From a checkpoint of a small contrastive image-text model: encoder width 256, text encoder norm layernorm.
Rows from block 4 of the image encoder of a small contrastive image-text model, named by matrix and row number. Rows with one number within an expert belong to one neuron, the router's apart. Each number is 128 + 24 x the weight over its row's rms, rounded and kept within 0 to 255. All counts start at 0. After the name is the row's rms in percent of the matrix's.
Before each expert's rows are labels from the 100 images, of 14976, where the router gives the expert most weight on average: "top examples" is what is common among them. Only what is clearly more common there than usual is listed. The data: regions of photos with short descriptions (Visual Genome). In brackets: how many of the 100, against the usual share in percent.
# router: router (encoder.blocks.4.mlp.router.weight, 4x256, trained with AdamW), inputs 128-191
# up: expert up (encoder.blocks.4.mlp.up, 4x512x256), inputs 128-191
# down: expert down (encoder.blocks.4.mlp.down, 4x256x512, transposed), outputs 128-191

# expert 1
top examples: text has "sky" (31 vs 1.8)
router.1 088 [122 155 129  91 133 125 137 123  96 155 139 213  76 100 107 174 104 126 135 111 146 162 119  81 146 108 159  92 115 117 141 125 140 169 171 159 126 135 135  98 157 161 150 127 145 114 145 117  95 161 142 187 104 102 126 119 119  96 113 176 138 133 101 148]
up.5 075 [124 107 104 125 114 128 114 128 101 116 110 124  90  97 128 123 114 171  95 177 127  93 124 114 157 144  97 143 134 120 125 129 152 123 155 110 147 138 107 167 140 128 125 162 138 139 150 137 105 129 128 143 170 139 119 106 143 159 112 105  87 122 113 141]
down.5 080 [126 144 116 133  88 128 160 154 126 126 174 158 127  83 158 136 162 117  92 150 145 113  98 171 145 134 154 103 144 152 108 123 115 120 133 129 104 149 132 125 104  94 112 130 132 125  97 101 165 110 165 104  68 140 137 133 136 106 136 146 123 108 169 143]
up.6 110 [169 139  98 150 108 126 124 123 152 100 115 123 124 106 129 205 137 139 110 156 107 111 183 110 117 126 150 130 142 121 120 165 133 132 122 117  80 163 132 104 144 137 120 111 140 100 116 146 105 130 123 127 132 110 123 146 134 106 140 131 172 109 106 104]
down.6 106 [200 123 182 152 108 160 128 155  93  94  80 157 138 108 124 103 127 106 170 144 126 114 159 140 121 165 113 122 129 136 115 120 133 108 180 120  94 143 121 134 123  90 135 135 123 114 186 103 156 121 165 119 129 139 155 123 116 127 114 108 156 130 117 102]
up.7 038 [115 102 110  98 177 149  97 105 135  74 162 108 124 115 153 121 169 117  99  79  82 132 136  76 103 139 102 141 154 118 118 152 178 104 143 160 150 129 134 148 108 135 129 147 131 124  84 101 109 122 144 115 176 136 118 120 132 115 134 117  88 144 152 131]
down.7 045 [100 135  90 151  98 135 152 136 125 135 103 171  97 124 126 147 110 161 167 124 153 153 106 112 153 108 112  87  84 117 168 136 120 124  87 103 161 147  84  74 166  78 139 130  74 161 106 120  95 148 132 102 100  98 152 137  91 109 117 132 127 129 161 116]
up.8 071 [132 109 143  94 133 140 111 141 128 110 143 148 153 106 121 147 103 123 187 118 171  92  81 179 105 124 115 120 174  86 146 153 136 105 145 110  87 115 140 138 112 148 125 126 105 121 165 114 143 147 130 105 110 188 151 137  85 122  99 172 109 129 144 123]
down.8 076 [109 102 134 143 145  93 146 119 118 113 118 140 163  91 129 155 146 146 173  99 138 115 134 116 151 105 137 134 105 164  97 119 191 146 121 111 170 151 104 128 116  73 123 162 112 107  98 139 114 164 153 118 100 104  99 157  82 185 148 107 183 104 166 126]
up.9 049 [123 122 140 133 113 145 147 155  91  93 141 153 132 114  95 117  79 132 100 139 114 141 152 133 135 139 134  75 109  85 133 140 150 117 126 124 143 133 121 120 195 116 146 140 128 158 177 109 162 109 118 109 112  85 121 112 163  99 165  84 128 127 141  94]
down.9 052 [143 135 115 114 110 161 140 102 118 157 148 142 127  99 144 135 173 123 105 144 147 109 138 125  41 118  84 114 148 115 167 192 106 118 119 148 113 105 105 119 136 136 124 110 115 109  92 150  95 139 136 144 137 143 162 112 111 118 104 101 133 122 142 135]
up.10 123 [124 112 152 146  94 146 150  76 120 124 172 172 111 116 123 126 159 168 112 123  99 110  99 159 127 111  68  80 160 105 112 167 127 170 129 107 119 162 135 162 125 138 145 171 159 131 126 141 126 155 118 102 139 142 127 136 134  96  76 191 119 117 159 105]
down.10 127 [165 117 126 161 155 141 103 140 103 125 150 110  92 166  70 132 140 107 124 148 137 124  99 165 124 169 107 127  86 111 116 114 132 128 161 132 150  84 134 150 112 152 155 155 159 133 138  99 136 138 163 102  82 100 156 162  98 180 122 138 136 123 131 112]
up.11 114 [177 115 117 142  99 202 115 155 112  84 172 131 143 122 144 115 114 140 151 120 137 161 116 133 144 142 131  92 108 118 143 149 130 109 112 154  82  95  89 120 148 174 126 156 191 135 160 139 125  96 109 140 159 153 100 130 110 106 123 106 128  85 109 138]
down.11 097 [119 127 115 133 112  82  77 126 122 142 111 125 176 123 134 145 131 111  91 163 167 121 105 126 126 112 123 190 133 131 107 135 157 112 140  88 142 143 122 126 133 149 115 121  95 109 107 123 135 140 121 119 182 142 162 105 135 170 160  87 133 152 130  91]
up.12 136 [118 103 114  99 149 108  84 105 117  89 126 125 134 131 141 144 155 107 121 111 172 138 132 155 135 124 171 126 115 137 144 169 135 154 162 130  83  60 150 133 111 131 108  62 125 133 127  86 149 135 128 132 123  90 112 141 141 131 168 112 145 119 142 139]
down.12 145 [128 138 157 158 129 153 111 120 186 117 160 122 122  93 135 101 133 134 144 103 156 120 147 109 118 160  98 181 103 164 143  77 132 128 131 121 102 146 136 159 127 165 117 145 110 110 165 116  82 147  96 145  98 106 110 127 175 136 139 108  95 149 156 109]
up.13 118 [164 118 116 144 160 114 111 138 115 134 120 100 129 131 156 136 132 117  97 120 136 101  98 124 132 112 114 136 156 153 142 122 163 170 138 151 136  97 124 127 142 115 143 145 174 128 102 130 126 178 135 113 125 181 127 106 129 141 112 142 173  75 135 148]
down.13 104 [ 91  89  81 137 156 171 148 168 138 128 115 112 108 137 109 126 121 162 169 141 111 102 161 120 116 114 147 140 149 138 127 175 139 125 114 167 107 130  95 148 137 108 152 149 119 155 102 164 128 153 146 105 134 107 163 107 120 126 131 146 117 118 125 134]
up.14 033 [108 110 146  86  96 150 133 115 144 111 161 158  99 137 126 124 133 134 121 123 109 145 107 120 106 119 119  97  89 168  97 114 108 113 114 112 119 144 111 122 148 111 107 142 141 165 165 125 100 148  92  98 150  91 119 140 114 108 151 143 126 142 135 130]
down.14 035 [112 124 138 119 125 154 184 156 150 193 136 157 163 104 126 137 130  88 123 142 120 140 108 157 113 136 153 107 122 123 137 154 116 139 135 114 124 155 168 146 136 140 166 147 114 109 100 118 151  84 158 121 140 104 170 141 183 114 106 126  91 129 146 135]
up.15 106 [111 146 104 155 122 146  74 115  83 112 114 156 119 138 117 113 144 148  78 112 146 139 125 164 142 129 103 127 128 140 129 163 131 140 117 117 106 108 111  80 112 174 121  97  86 143 119 141 191 120 140 122 103 106 138 155 122  70 110 117 124 109 125 133]
down.15 103 [129 105 105 118 154 133 144 167 121 146 126 123 133 129 158 140 138 125 156 158 167 147 149 162 110  99 124 127 127 117  98  90 116 110 134 122 131 149 143 151 151 120 154 117  79  84 135 162 142 127  97 161 156 125 169 114  76 160  81 132 101 114  89  92]
up.16 158 [105 178 138 162  70 166 106 113 156 123 136 149 105 125 110 135 143 143  87 122  74 133 108 145 131 136  98 109 121 160 137 136 149 126  77 131 150 131 146 167 107 104 116 168 141 149 145 160 121 155 139 120 140 104  77 115 114 155  89 150 156 118 119 164]
down.16 172 [179 151 151 180 145 151 121 166 117 122 122 140 143 124  98  92 124 127  93 163 114 147  88 141 132 169 129 117  97 143 104 117 109 129 129 113 128  97 140 114  67 159 101 160 151  99 108 109 116 110 159 155 113 123 147 111 119 142 150 144 153 169 151 138]

# expert 3
top examples: text has "man" (30 vs 8.4); text has "wearing" (27 vs 5)
router.3 099 [ 83  98 130 110 108 142 138 177 136 105 123 133 165 127 106 172  66 122 128 166 142 146 177 101 182  91 146  75 143  94  87 125 124 113 125 142  95 149 119 141 168 112 162 203  39 116 161 111 103 109 124 134 113 103 108  87 117 142 162 157 125 151 134 145]
up.5 111 [136 136 157 101 107 136 109 120 101  96 108 159 144 137 142 111 126  96 147 121 130 151 109  92 158 120 161 160 141 113 140 130 101 109 161 128 107 114 119 168  83 118 134 115 189 124 102 140 124 154 164 133 120 104  99 146 187 136 132  97  93 108 150 160]
down.5 094 [137 114 155 137 122 141  99 143 103 156 164 119  88 147 142 154 129 150 104 101 118 163 127 144 122 154 119 133 110 131 127  92 109 111 107 157  91 109 107 147 110 120 126 104 100  97 141 144 120 162  92 135 158 121 147 136  93  84 164 145 138 154  90 135]
up.6 104 [172 129 128 125 164 144 136 138 112 133 130  94 143 135 128 107 138 170  69 105 118 114 138  86 153  65 163 150 101 142 118 102 153 148 112 120 147 107 149 123  97 123 124 105 103 132 146 137  98 158  80 122 100 116  51 110 117 164  84 107 114 103 139 132]
down.6 088 [ 82  96 130 165 134 133 143  96 168 119 103 115 127 154 178  96 137 156 121  96  67 135  97 135 154 146 102 129 113 118 144 157  97 131 125 119 124 119 151 120 107 113 162 110 125 175  86 127  74 159 113 110 153 155 109 118 131 139 124 127 156 119 144 138]
up.7 070 [141 138 103  91 144 117 111 122 140 140 153 128  97 141 174 141 127 113 169 132 119 145 112 136 138 132 130 108 110 151 116 144  83 183 126  87 119 117 128 119 111 151 114 126 154 166 169 139 107 128 143 148 171 149  90 143 135  91 122 178 120 134 105 118]
down.7 082 [142 133 171 119 137 137  81 145 109 135  98 133 109 148 106  99 130 169 160 115 132 129 147 122  89 112 186 140 119 153 154 156 122  89 108 130 129 117 127 126  81  94 167 135 148 122 120 107  89 150 153 110 122 150 157 131  97 146 187 116  75 133 132 156]
up.8 084 [113 127 117 137 179 155 144 152 122 136  91 116 104 126 122 122 103 155 120 128 144 115 155 158 132 157  89  92 122 130 146 118 101 121 143  81 104 129 144 138 139 103 157 111  68 141 194 159 145 128 133 142 152 171 161 101  82 129 143 106 140 130 171 156]
down.8 077 [150 131 122 161 126 131 120 153 126 169 104 151 108 142 106 159 121 108  75 161 123 148  90  91 138 113 178 132  89  92 143 150 126 130 175 127 132 132 141  78  97 121 130 142 116  92 148 108 125  91 156 115 120 107  78 131 157  96 136 160 130 133 111 115]
up.9 137 [118 132 174 134 109 141 128 180 149 146 128 162 155 175 138 120 130 123 151 101 111 145 129 121 147 125 107 136 106  92 124 124 120 169 119 155  92 163 136 142 136 175 103 196 121 141 112 145 116 115 144 148 140 102 155 114 136 105 103 189 113 102 113  95]
down.9 129 [125 123 135 101 134 106 111 126  98 138 122 153 123 145 130 147 138 108 123 137 160 147 138 174 162 139 126 107 115 142 143 119 103 123 105  90 141 107 128 156 116 132 113 135 151 129 148 135 118 167 125 149 166 131 147 146 102 135  87 106 159 154 139 121]
up.10 128 [142 124 117 137 174 107 146 116 129 111  81 164 133 142 136  82 117 141 139 165 132 106 189 173  51 130 137 101 113 106  73 133 149 174  97 133 139 126 110 171  97 148 135 149 157 130 136 106 119  84 130 123 127 120  91 125 128 168 131 144 109 156 133 115]
down.10 121 [142 122 120 116 120 143 143 167 122 158 104 169 166 133 114 151 119  96 110  86 133 140 115 120 177 149 155 154 121  76 116 140  96 120 158 135  99 156 182 116 113 148 149 164 136  98 165 111 155 139 134 132 132 169 133 137 113 124 128 145 116  53 133 102]
up.11 085 [140 156 133 141 181 131 120 146 110 125  65 143 129 108 126 121 149 126 134  86  91 103 152  96 152 130 143 150 141 154 130 174 143 119 139 131 128 102 108 115 134 142 132 141 137 135 120 107 169 124 148 143  85 148 145  85 154 115 106 161 118 121 133 113]
down.11 076 [161 138 133 110  64 171 135 112 119 143 181 149 137 157 116 126 116 123 161 142 149 156 109 130 114 110 115  72 126 138 101 139 106 129 173  99 153 119 121 171 135  74 136 154  82  84 141 145 152 102 114 126 160 104 128 106 134 135 100 159 150 129 100 110]
up.12 084 [140 122 118 118 106  92 115 167 112 130 106 120 198 123 156 152 117 166 113 140 117 120 101 105 158  99 160 112 147 186 154  90 113 106 135 159 162 146 140 113 163 121 154 103 112 147 119 135 149 100 138 100 108 154 109 165 135 148  90 105 143  99 130 141]
down.12 078 [107 124 155 101 162 153 142 115 116 130 114  82 134 164 142 122 149  90 133 151 111 135 127 112 100 139 117 168 125 126 116 173 118 148 150 140 122 118 148 145 110 115 147 139  97 143  78 138 109 147  95 119 129 124 155 106 141 119 110 143  95  98 113 115]
up.13 099 [164 136 145  73 167 139 136 156  97 127 159 114 131 140 116 184  97 104 130 125  85 186 188 180 154 117 137 149 104 160 151 115 147 138 125 100 137 136 144 111 129 135 140  78 174 161 126 113 140 129  89 124 127  88  71 104 166 115  71 159  97 102 133 149]
down.13 091 [120 119 145 105 117 109  94 166 122 127  99 138 115 135  78  94 136 148 124  84 132 161 127 139 150 139 121 160  70 148 115  87  90 170 171  83  93  61 106 153 145 160 132 161 103 129 117 115 140 135  90 123 144 148 141 177 159  62 116 117 100 185 104 120]
up.14 103 [143 140 154 132 117 102 111 152  88  89  81 121 122 113  86 132 154 145 115  97 104 147 156 101 154 128 152 200 121 130  95  83 189 120 117 128  92  72 146 141  87 135 130 132 137 141 139 124 156 138 129 109 141 124  93 133 119 125  79 100 114 116 131  76]
down.14 110 [105 121 135 150 128 170 120  72 162 149 124 156  76 137 129 121 107  81 138 149 129 144 113 126  90  90 154 141  67 150 101 115 124 154 141 131 105 116 146 164 139 125 129 148 104 127 150 123 106 113 144 165 144  80 155 109 145  96 104 130 164 109 131 119]
up.15 145 [153 145 125 104 101 136 194 118 100 143 106  98 127 115 143 109 175 139 119 123 111 135 109  79 106 131 178 161 147 128 148 166 154 146 115 110 109 102 142 139 107  91 115 141 115 134 140 136 147 148 145  92 144 108 136 107 136 103 125 132 148 132 126 117]
down.15 148 [167 138 119 109 119 145 129 118 123 138 164 105 135 109 115 126 103 114 150 177 132 150 147 150 102 112 192 115 142 124 143 106 114 136  69 154 154 134 145 139 134 133  80 128 169 149 181 109 146  98 148  93  93 118 121 136 190  98 144 118 103 150 101 101]
up.16 092 [146 117 121 119 164 125 121 137 166 104 104 138 149 158  97 137 111 137 142  81 121  93 144 150 165 148 151 158 132 151 118 128 117  87 109 140  75  87 130 152 126 141 148 135  90 128 170 108 116 112  54 129 175 172 154 113 100 133 122 117 100 107 125 125]
down.16 092 [145 142 124 117 122 125 108  93 145 130 129  78 111 175  94 140 130 128  98 155 152 126 131 132 118 130 139 140 140 182 131 144 146 110 155 138 124 116 129 114 133  90 144 102  76  99 149 135 164 153 135 151  95 127 121 126 130 170 160 117 122 122 125 118]

# expert 2
top examples: text has "train" (39 vs 1.8); text has "yellow" (36 vs 2.5)
router.2 094 [130 116 109 140 145 142 107 126 100 138 176 159 108 131 111 154 113 138 145 119 152 102 119 133 169 170 144 124 114 135 122 145 133 149  77 164 106 124 116 112 123 129 110 130 134 133 135 150 109 136 147 163 169  90 133 178 117 153 165 130 137 137 140 173]
up.5 144 [140 124 123 111 128 161 119 134 133 139 143 182 123 111 113 150 141 169 113 134 136 118 109 138 131 100 140  98 119 120 134 118 118 114 144 105 124 128 116 128 123 142 158 151 147 139 170 129 141 112  89 137 103 122 103 116 138 154 137 108 135 148 158 148]
down.5 145 [186 141 133 124  93 170 119 112 141 142  95  84 120 134 140 151  89 155  81 169  71 106 112  92 154 120 121 101 159 126 115 114 164 139 118 134 135 152 178 139 130 114 155 121 174 122 172 145 100 165 125  93 127  98 125 111 136 140 163 129 118 112  95 121]
up.6 062 [120 153  74 113 103  78 103 118 102 109 127 106 166 138 120 111 136 164  99 138 107 150 117 176  97 138 103 134 166 119 140 101 134 131 137 159 142 104  94 141 133 145 123 104 128 128 119 144 177 116 148 123  69 112 109 118 125  91  98 147 112 141 102 140]
down.6 057 [142 110 193 154 124 157 140 160 133 139 115 134 133 125 129 103 117 125 140 159 116 125 153 128 131 130  82 109 137 134  96 113 123 171 108  92 107  66 148 118 129 141 137 166 100 129 148 140 119  97 153 128 131 156 132  99 116 114 108  96 129 109 135 114]
up.7 070 [129 137 101 111 103 132 165 135  99 144 102 139 157 154 145 113 109 113 124 157 108 117  95 162 118 154 153 122 125 158 126 138  96  88 156  79 107 164 110 132  81 117 180 170 164 145 131 116 155 144 106 115 110  80  89 137 137 105 142  98 153 120 142 144]
down.7 065 [153 176 133 152 170 113 129 127 122  97 156 153 115 108 151 107 142 123 149 152 153 123 113 115 138  91 146 116 141 151 174 104 134 152  83 146 140 123 149 122  88 154 155 111 109 142 153 109 131  92 140 168 170  89 141 148 147 153 112 147 120  67 108 171]
up.8 066 [110  86 134  92  94 119 164  78 130 186 138 141 105 114  85 151 152 121 128 121 119 142 141 168 114 139 116 132 129  88 144 128  90 170  86 167 148 101 108 132 159 126 135 150  96 134 125 159 105 130 162 145 148 105  96 141  94 140 162 118 138 124 140 100]
down.8 062 [133 134 165 141 132 141 128 137 137 128 117 126 117 103 127 112  83  99 131  72 125 140 109 134 166 106 166 105  84 145 103 128 102 116 133  68 127 140 141  73 102 125 173 111 134  99 153 187 108 139  47 120 116 123 164 135 135 127  94 132 100 136 157 105]
up.9 136 [124 152  83 149 119 133 158 131 162 126 147  70 113 125 124 144 140 127 113 157 109 113 157 133 117 145 108 111 125 130 119 112 109  93 145  79 139  70  88 139 120  95 142 149 152 112 140 146  87 132 152 164  89 166 141 113 125 120  96 160 117 148 126 108]
down.9 149 [145 121 132 126 121 118 171 160 110 139 142  98  82 145  95 160 139 118 159 115 157 142 169 119 168  44 131 103 107 141 118 149 111 131 137 109 130 130 127 162  90 102 133 118 143 126 176  82 116 115 132 164 114 177 132 127 129  85 138  67  83 138 109 112]
up.10 054 [132 162 111 105 132  89 150 148 132  91 128 118 139  98 160 128 111 120 156 127 117  99 136 145 136 170 148  93  89  98 127 134 159 160 121 111 129 116 142  86 162 123 129 106 116 106 170 127 107 174 141 123 149 112  99 121 130 126 120 146 156 144 167 144]
down.10 058 [ 81 142 191 127 101 132 110 107 100 184 155 167 153  81 164 153  67 140 109 135 136 152 140 139 146 142 139 155 177  94 140 169 107 111 118 128 196 130 121 130 125 143 127 150 122 115 121  78 129 115 123 131 118 117 101 160 133 145 120 104 178 117 125 127]
up.11 061 [104 132 101 134 130  82 164 161 107 148 110 111 137 137 118 141 109 112 152  97 129 113 104 119 119 118 140 138 146 101  95 116 137 135 153 144 127  92 137 142  87 161 117 168 118  92 136 135 130 105  91 106 122 134 160  92 164 151  89 126 145  98 124 140]
down.11 063 [103 111 124 122  81 134 117 139 116 125 121 160 123 128 138 125 108 129 108 131 124 140 118 142 104 121 100 170 158 144 128 141 107  98 138 158  79  93 148 126 135 146 140 109 165 144  99  96 147 151 120  99 151 123 140 135 152 127 122 127 123 134 132 129]
up.12 105 [107 166  97 133 146 145 154 127 145 129  94  89 141 162 142 144 124 107 112 100  73  62 153 150 126 120 166 118 136 103 110 137  72 107 136 147 167 113 145  94 156 145 103 138 130 115 156 139 117  97 150 105 104 138 121 114 110 127 122 152 142 111 127 116]
down.12 094 [151 113 120 159 149 135  74 172 174 130 144  98 142 186 111 105 155  82 161 124 157 119 114 148 148 137 136 148 126 152 126 132 168 106 117 105 123 134 125 125 112 118 124 123 134 117 108 121 149 110 137 123 120 150 150 168 147 157 138 104 138 144 157 115]
up.13 068 [105 117 149 141 123 170 129 119 138 127 114 171  96 124 109 144  82 112 134 116 154 124 140  78 147 167 153 162  99 114 122 131  91 112 117 115 109  66 136 114 152 121 122 134  89 129 138 127 137 181 116  88 138 106 116 190 147 130 149  86 136  85 117 116]
down.13 066 [153 131 145  94 102 128 151 150  92 129 169 133 160 139 146 142 106 137 110 122 122 188 152 154 175 121 153 129 111  97 138  94 147 122 153 132  99 130  73 124  88 157 127 140 132 136 121 138 118 117 103 135 123 148  89 122 164 145 108 117  99 137 143 113]
up.14 159 [138 155 100 107 103 148 136 109 104 134 116  93 110  99 151 147 142 124 138 141 139 113 134 143  94 114 121 150 138 124 130 111 118 106 123 101 128 181 133 107 151 142 167 132 119  92 159 142 164 159 119  60 170 132 114 141 153 109 129  99 189 116 138 127]
down.14 150 [162 113 116 124 110 145 122 122 138 113 141 118 145 124 143  97 131 137 142  96 127 107 149 133 147 147 130 138  79  91 135 111 115 102 143 109 131 119  71 152 129  93 144 111 194 124 131 120 113 131  98 132 154 105 101 168 103  85 119 133 121 142 125 138]
up.15 115 [164 122 112 141 140 115 124 124 116 114 111 126 185 135 120 160  93 120 106 153 125 162 131 127  81  85 142 150 134 133 148 176 163 152 126 148 122 101 120 102 115 162 130 131 160 162 125 133 151 151 114 162 106 168 134 142 120 160 127 123 118 123 110 137]
down.15 116 [147 113 114 148 140 150 125 169 116 124 162 174 150 115 136 101 170 123 126  92 133 152 135  93  89 130 142 105 139 136  70 110 131 117 125 117  93 123 157 165 170 146 158 130  75 143 130 133 147 147 142 111  89 106 112 115 170  91 129 104 132 155  76 122]
up.16 156 [151 146 125 150 102 151 154  96 137 163 105 138 121 179 174 101 122 126 137 111  88 176 130 152 165 123 143 132 132 117 143 176 125  99 136 103 164 114 161 120 105 118 139 136  97 109 164 110 136 113 105 162 141 115  94 128 134 139 119 125 127 120 104 140]
down.16 182 [139 150 166 116  74  90 139 153 135 146 132 102 114 140  95 159 163 157 145 175 102 128 128 159 131 151 113 137 124 150  86  98 123 140 131  94 177 148 114 116 136 132 117 128 102 147 145  92 151  69 121 111  95 117 113 120 150 130  96 164 107 155 146 118]

# expert 0
top examples: text has "pizza" (31 vs 0.9)
router.0 117 [147 117 130 145 152  74 107 105 170 101  86  67 108 152 143 101 166 152 115 113 103 106  93 137  79 143 125 180  97 124 121 125 121 116 147  90 146 116 119 134  89  99  82 106 163  96 112 107 131 130 122 125 130 173 159 108 122 114 123 112 117 102 126  72]
up.5 042 [103 128 125 121 142 103 164 119 148 177 122 122 143 140 117 131 130 128 155 103 140 101 131 111 104 123 133 102 116 109  87 172 160 139 103 151 124 131 127  77 112 131 143 151 117 102  99 113 134 135 110 103  83 129  81 109 119 107 137 162 160 128 133 162]
down.5 047 [105 142  94 119 138 152 135 133 128 134 149 103 102 133 119 189 130  99 145 115 109 119  90  95 120 137 113 123 105 156  84 134 100  78 112  83 121 130 134 138 101 111 167 143 181 120 101 123  99 165  99 165 147 152 159 141 162 108 163 122 113  87 127 101]
up.6 119 [161 137 176 145 109 115  96 141 109 130 127 110 164 127  84 165 149 144 172  95 127 105 187 120 151 126 134 100 135 139 175 136 129 157 134 130 166  99 124 146 117 123 151  85  88 120 139  86 171  78  85 130 127 159 101 115 145 110 113  80 149 124 147 139]
down.6 117 [138 119 120 112 100 127  94 123 141 129 138 120  93  92  93 144 145 141  91  70 117 161 137 143 152 113  83 125 126 141 115 153  81 128 141 138 119 138 116 151 123 133 124 112 111 147 123 138 140 119 114 120 156 101 160 126 123  95 213 136 135  99 173 166]
up.7 123 [126  89 158 143 100 145 139 144 137 108 113 121 160 149 106 130 142 176 138  77 143 111  89 111 146 102 127 161 143 155 138 137 168 141 100 130 135 113  83 127 135 134 134 194 100  82 142 158 114 155 126  80 135 137 132 114  75 129 140 144 174 134 155  76]
down.7 115 [ 78 112 123 158 116 117 124 109 173  83 157 169 121 174 126 182 126 122 124 167 134  93 125 122 153 120 148 113 169  87 121 123 137  89 114  78 152 103 152 159 133  89 161 173 132 138 136 131  93 132 134 112 132 102 176  97 122 141 139 154 126 120  93 133]
up.8 100 [124  97 135 126 136 154 132 115 147 159 121 166 143 128 130 109 124 134 187 131 136 121 128 130 100  90  98 121 149 125 145 121 154 154 156  97 128 132 161 112 107 180 104 109 133 138 136 116 134 164 125 144 119 169 116 130 138 131 105 162 166 165 101 115]
down.8 099 [101  91 149 153 141 177 115 130  98 146 167 102 141 106 100 172 110 106  86 109 144 149 120  70 122 136 205 142 149 122 133 105 106 180 120 166 139 140 130 135 112 127 161 103 119 122 131 153 138 101 144 161 124 137 125 144 162 114 134 121 137 137  91 138]
up.9 096 [ 86 134 125 148 111 111  85 117 108 135 115 139  83 127  71 173 149 130 138 168 127 161 154 125 107 154  95 128 171 107 112 152 120 123 122 133  84 125 172 133 142 134 146 138 129 159 155 119  97 142 113 103 101 100  85 143 122 138 109 142 149 139 110 145]
down.9 084 [120 123 150 131 107 122 133 139 119 102 132 155 114 136 112  97  99 150 122 131 121 145 146 128 105 119 111 148 114  86  93 122 197 135  92 148  89 139 118 157  98 145 151 152 101 154 145  94  90 112 132 124 139 116 132 135 199  87 140 146 115 162 141 108]
up.10 037 [151 134 139 140 101 167 159 121 139 151 133 112 132 118 122 173  83 102 177 163 117 133  98 132 118 144 138 106 131 142 107 126 123 132 107 129  85 114 101 129 131  98  91 139 188 158 104 113  91 159 100 108 108  99  92 139 158 114 101 141 144  90 122  84]
down.10 040 [138  99 151 122 133  90 115 113 105 108 167 137 130 117 122 121 155  95 156 125 157 125 146 116 163 130 123 139 122 115 103 116 126 111 140 122 147  98 163 118  77 169 170 108 105 117 151 164  85 121 126 128 105 135 129 130 105 169 137  90 139 130 129 113]
up.11 067 [154  97 154 101 107 142 105  95 164 136 138 125 122  88 139 122 121 150 121 101 155 109 127 104 120 139 142 108 139 130 181 120 137 113 127 168 118 136 109 169 165 120  77 103 128 137 166 147 107 137  68  90 149 156 109 143 130 156 169 149  92 164 123  95]
down.11 079 [ 82  98 108 116 147  94 112 100 136  97 128 133 109 125 156 159 137 123 132 102 148  96 106 173 102 120 146 132 146 115 107 155 176 130  87 111 134 143 117  84  96 126 157 137 143 145  98 144 142 138 166 150 108 135 155  95  75  75 140 126 106 139 151 123]
up.12 084 [185 117 134 108  96 184 129 114 109 153 129  71 114 135 120 116 138  81 172 119 143 113 152 151  98 136 115 141 167 112 114 134 146 144 139 152 168 156  97 150 126 131 108 133 150 156 101 139  98 116 148 132 134 153 115  99  71 164 124  91 120 187 144 152]
down.12 070 [137 140 138 123 114 122 119 119 136  92 128 159 137  95 187 119 141 132 159 103  94 105 117  85 114 137 117 163 127 110  98 122 121 170 127 111 132 133 111 142 150 132 114 127 114 174 163 112 154 181  96 101 124 107  75 156 155 123 109 129 159 166 139 132]
up.13 138 [110 135 114 142 144  43 136 139 117 112 145 157 122 103 125 127 126 152 104  89 169 108 106 116 110 123 110 147 100 133 115 146  92 151 158 133 124 110 111 102 155  84 124 110 135 106  76 127 159  99  96 148 168  81 137 143 130 108 137 183 148 114 135 130]
down.13 120 [ 97 163 143 155 163 113  99 134 110 146 161 159 119 147 147 111 153 112  98 126 157 104 142  86 132 115 165 156 146 138 104  72 145 147 101 108 145 141 194 122 137 138 160 124 101  80 167 120 131 140 142 130 143 113  78 112 130 117 132 136  79 122 115 126]
up.14 046 [147 107  98  78 124 146  97 120 146  96 144 114 130 106 126 145 150 110  95 100 144 117 134 127 139 146 137 146 121 126 121 163 171 120 152 129 124 138 136 142 102 151 161 206 131 166  90 104 144 131 114 154 140 109 105  72 151 131  84 100  98 117 134 113]
down.14 053 [146 152 168 172  98 125 156 107 144 149  98 129 121 161 133 122 119 126 107 142 119 153  98 118 102 136  78 132  83 144 151  81 137 126 122 126 119 120 177  97 132  88 150 169 145 129 120 141 150 104 136 128 128 133  69 154 162 125 116  98 140 132 129 120]
up.15 132 [151 138 136 112 156  86 102 116 106 114 110 148 139 126 187 128 168 119 127 120 127 123 115 174 101 110  91 153 101 188 128 120 163 141 103 113 151 116 148 132 128 156 149  91 123 124 117  76 151 161  91 132 141 108  80  80 156 152 185 166 194 129 122 108]
down.15 140 [127 113 175 141  92  85  99 159  62 100 126  68 151  92 169 125  97 111 188 154 139 114 139 121 120 152 109 162 150 129 117 140 161 130 105  84 153 152 130  83 125 145 119 182 143 146 121 115 126 149 117 109 103 127 136 127  81 139 136 111 128 101 141 111]
up.16 074 [131 144 133 151 144 145 133 148 106  92 100 112 138 164 130 122  95  95 110  97  97 140 134 170 129 109 161 100 143 124 166 126 104 167 123 144 123 152 132 173 133 132 112  95 150 122 121  96 145 158 118 105  79 102 159 146 136  84 163 137 146 100 129 120]
down.16 065 [143 137 115 134 157  97  72 164 145  85  95 187 128 127 148 142 144 103 132 130 127 167 152 145 114 116 126 116 150 114 117 146 113 100 124 100 142 165 143 146 192 183 114 101 131 119 182 126 105 120 160 139 139 112 137 100 127 137 183 147 136 152 149 184]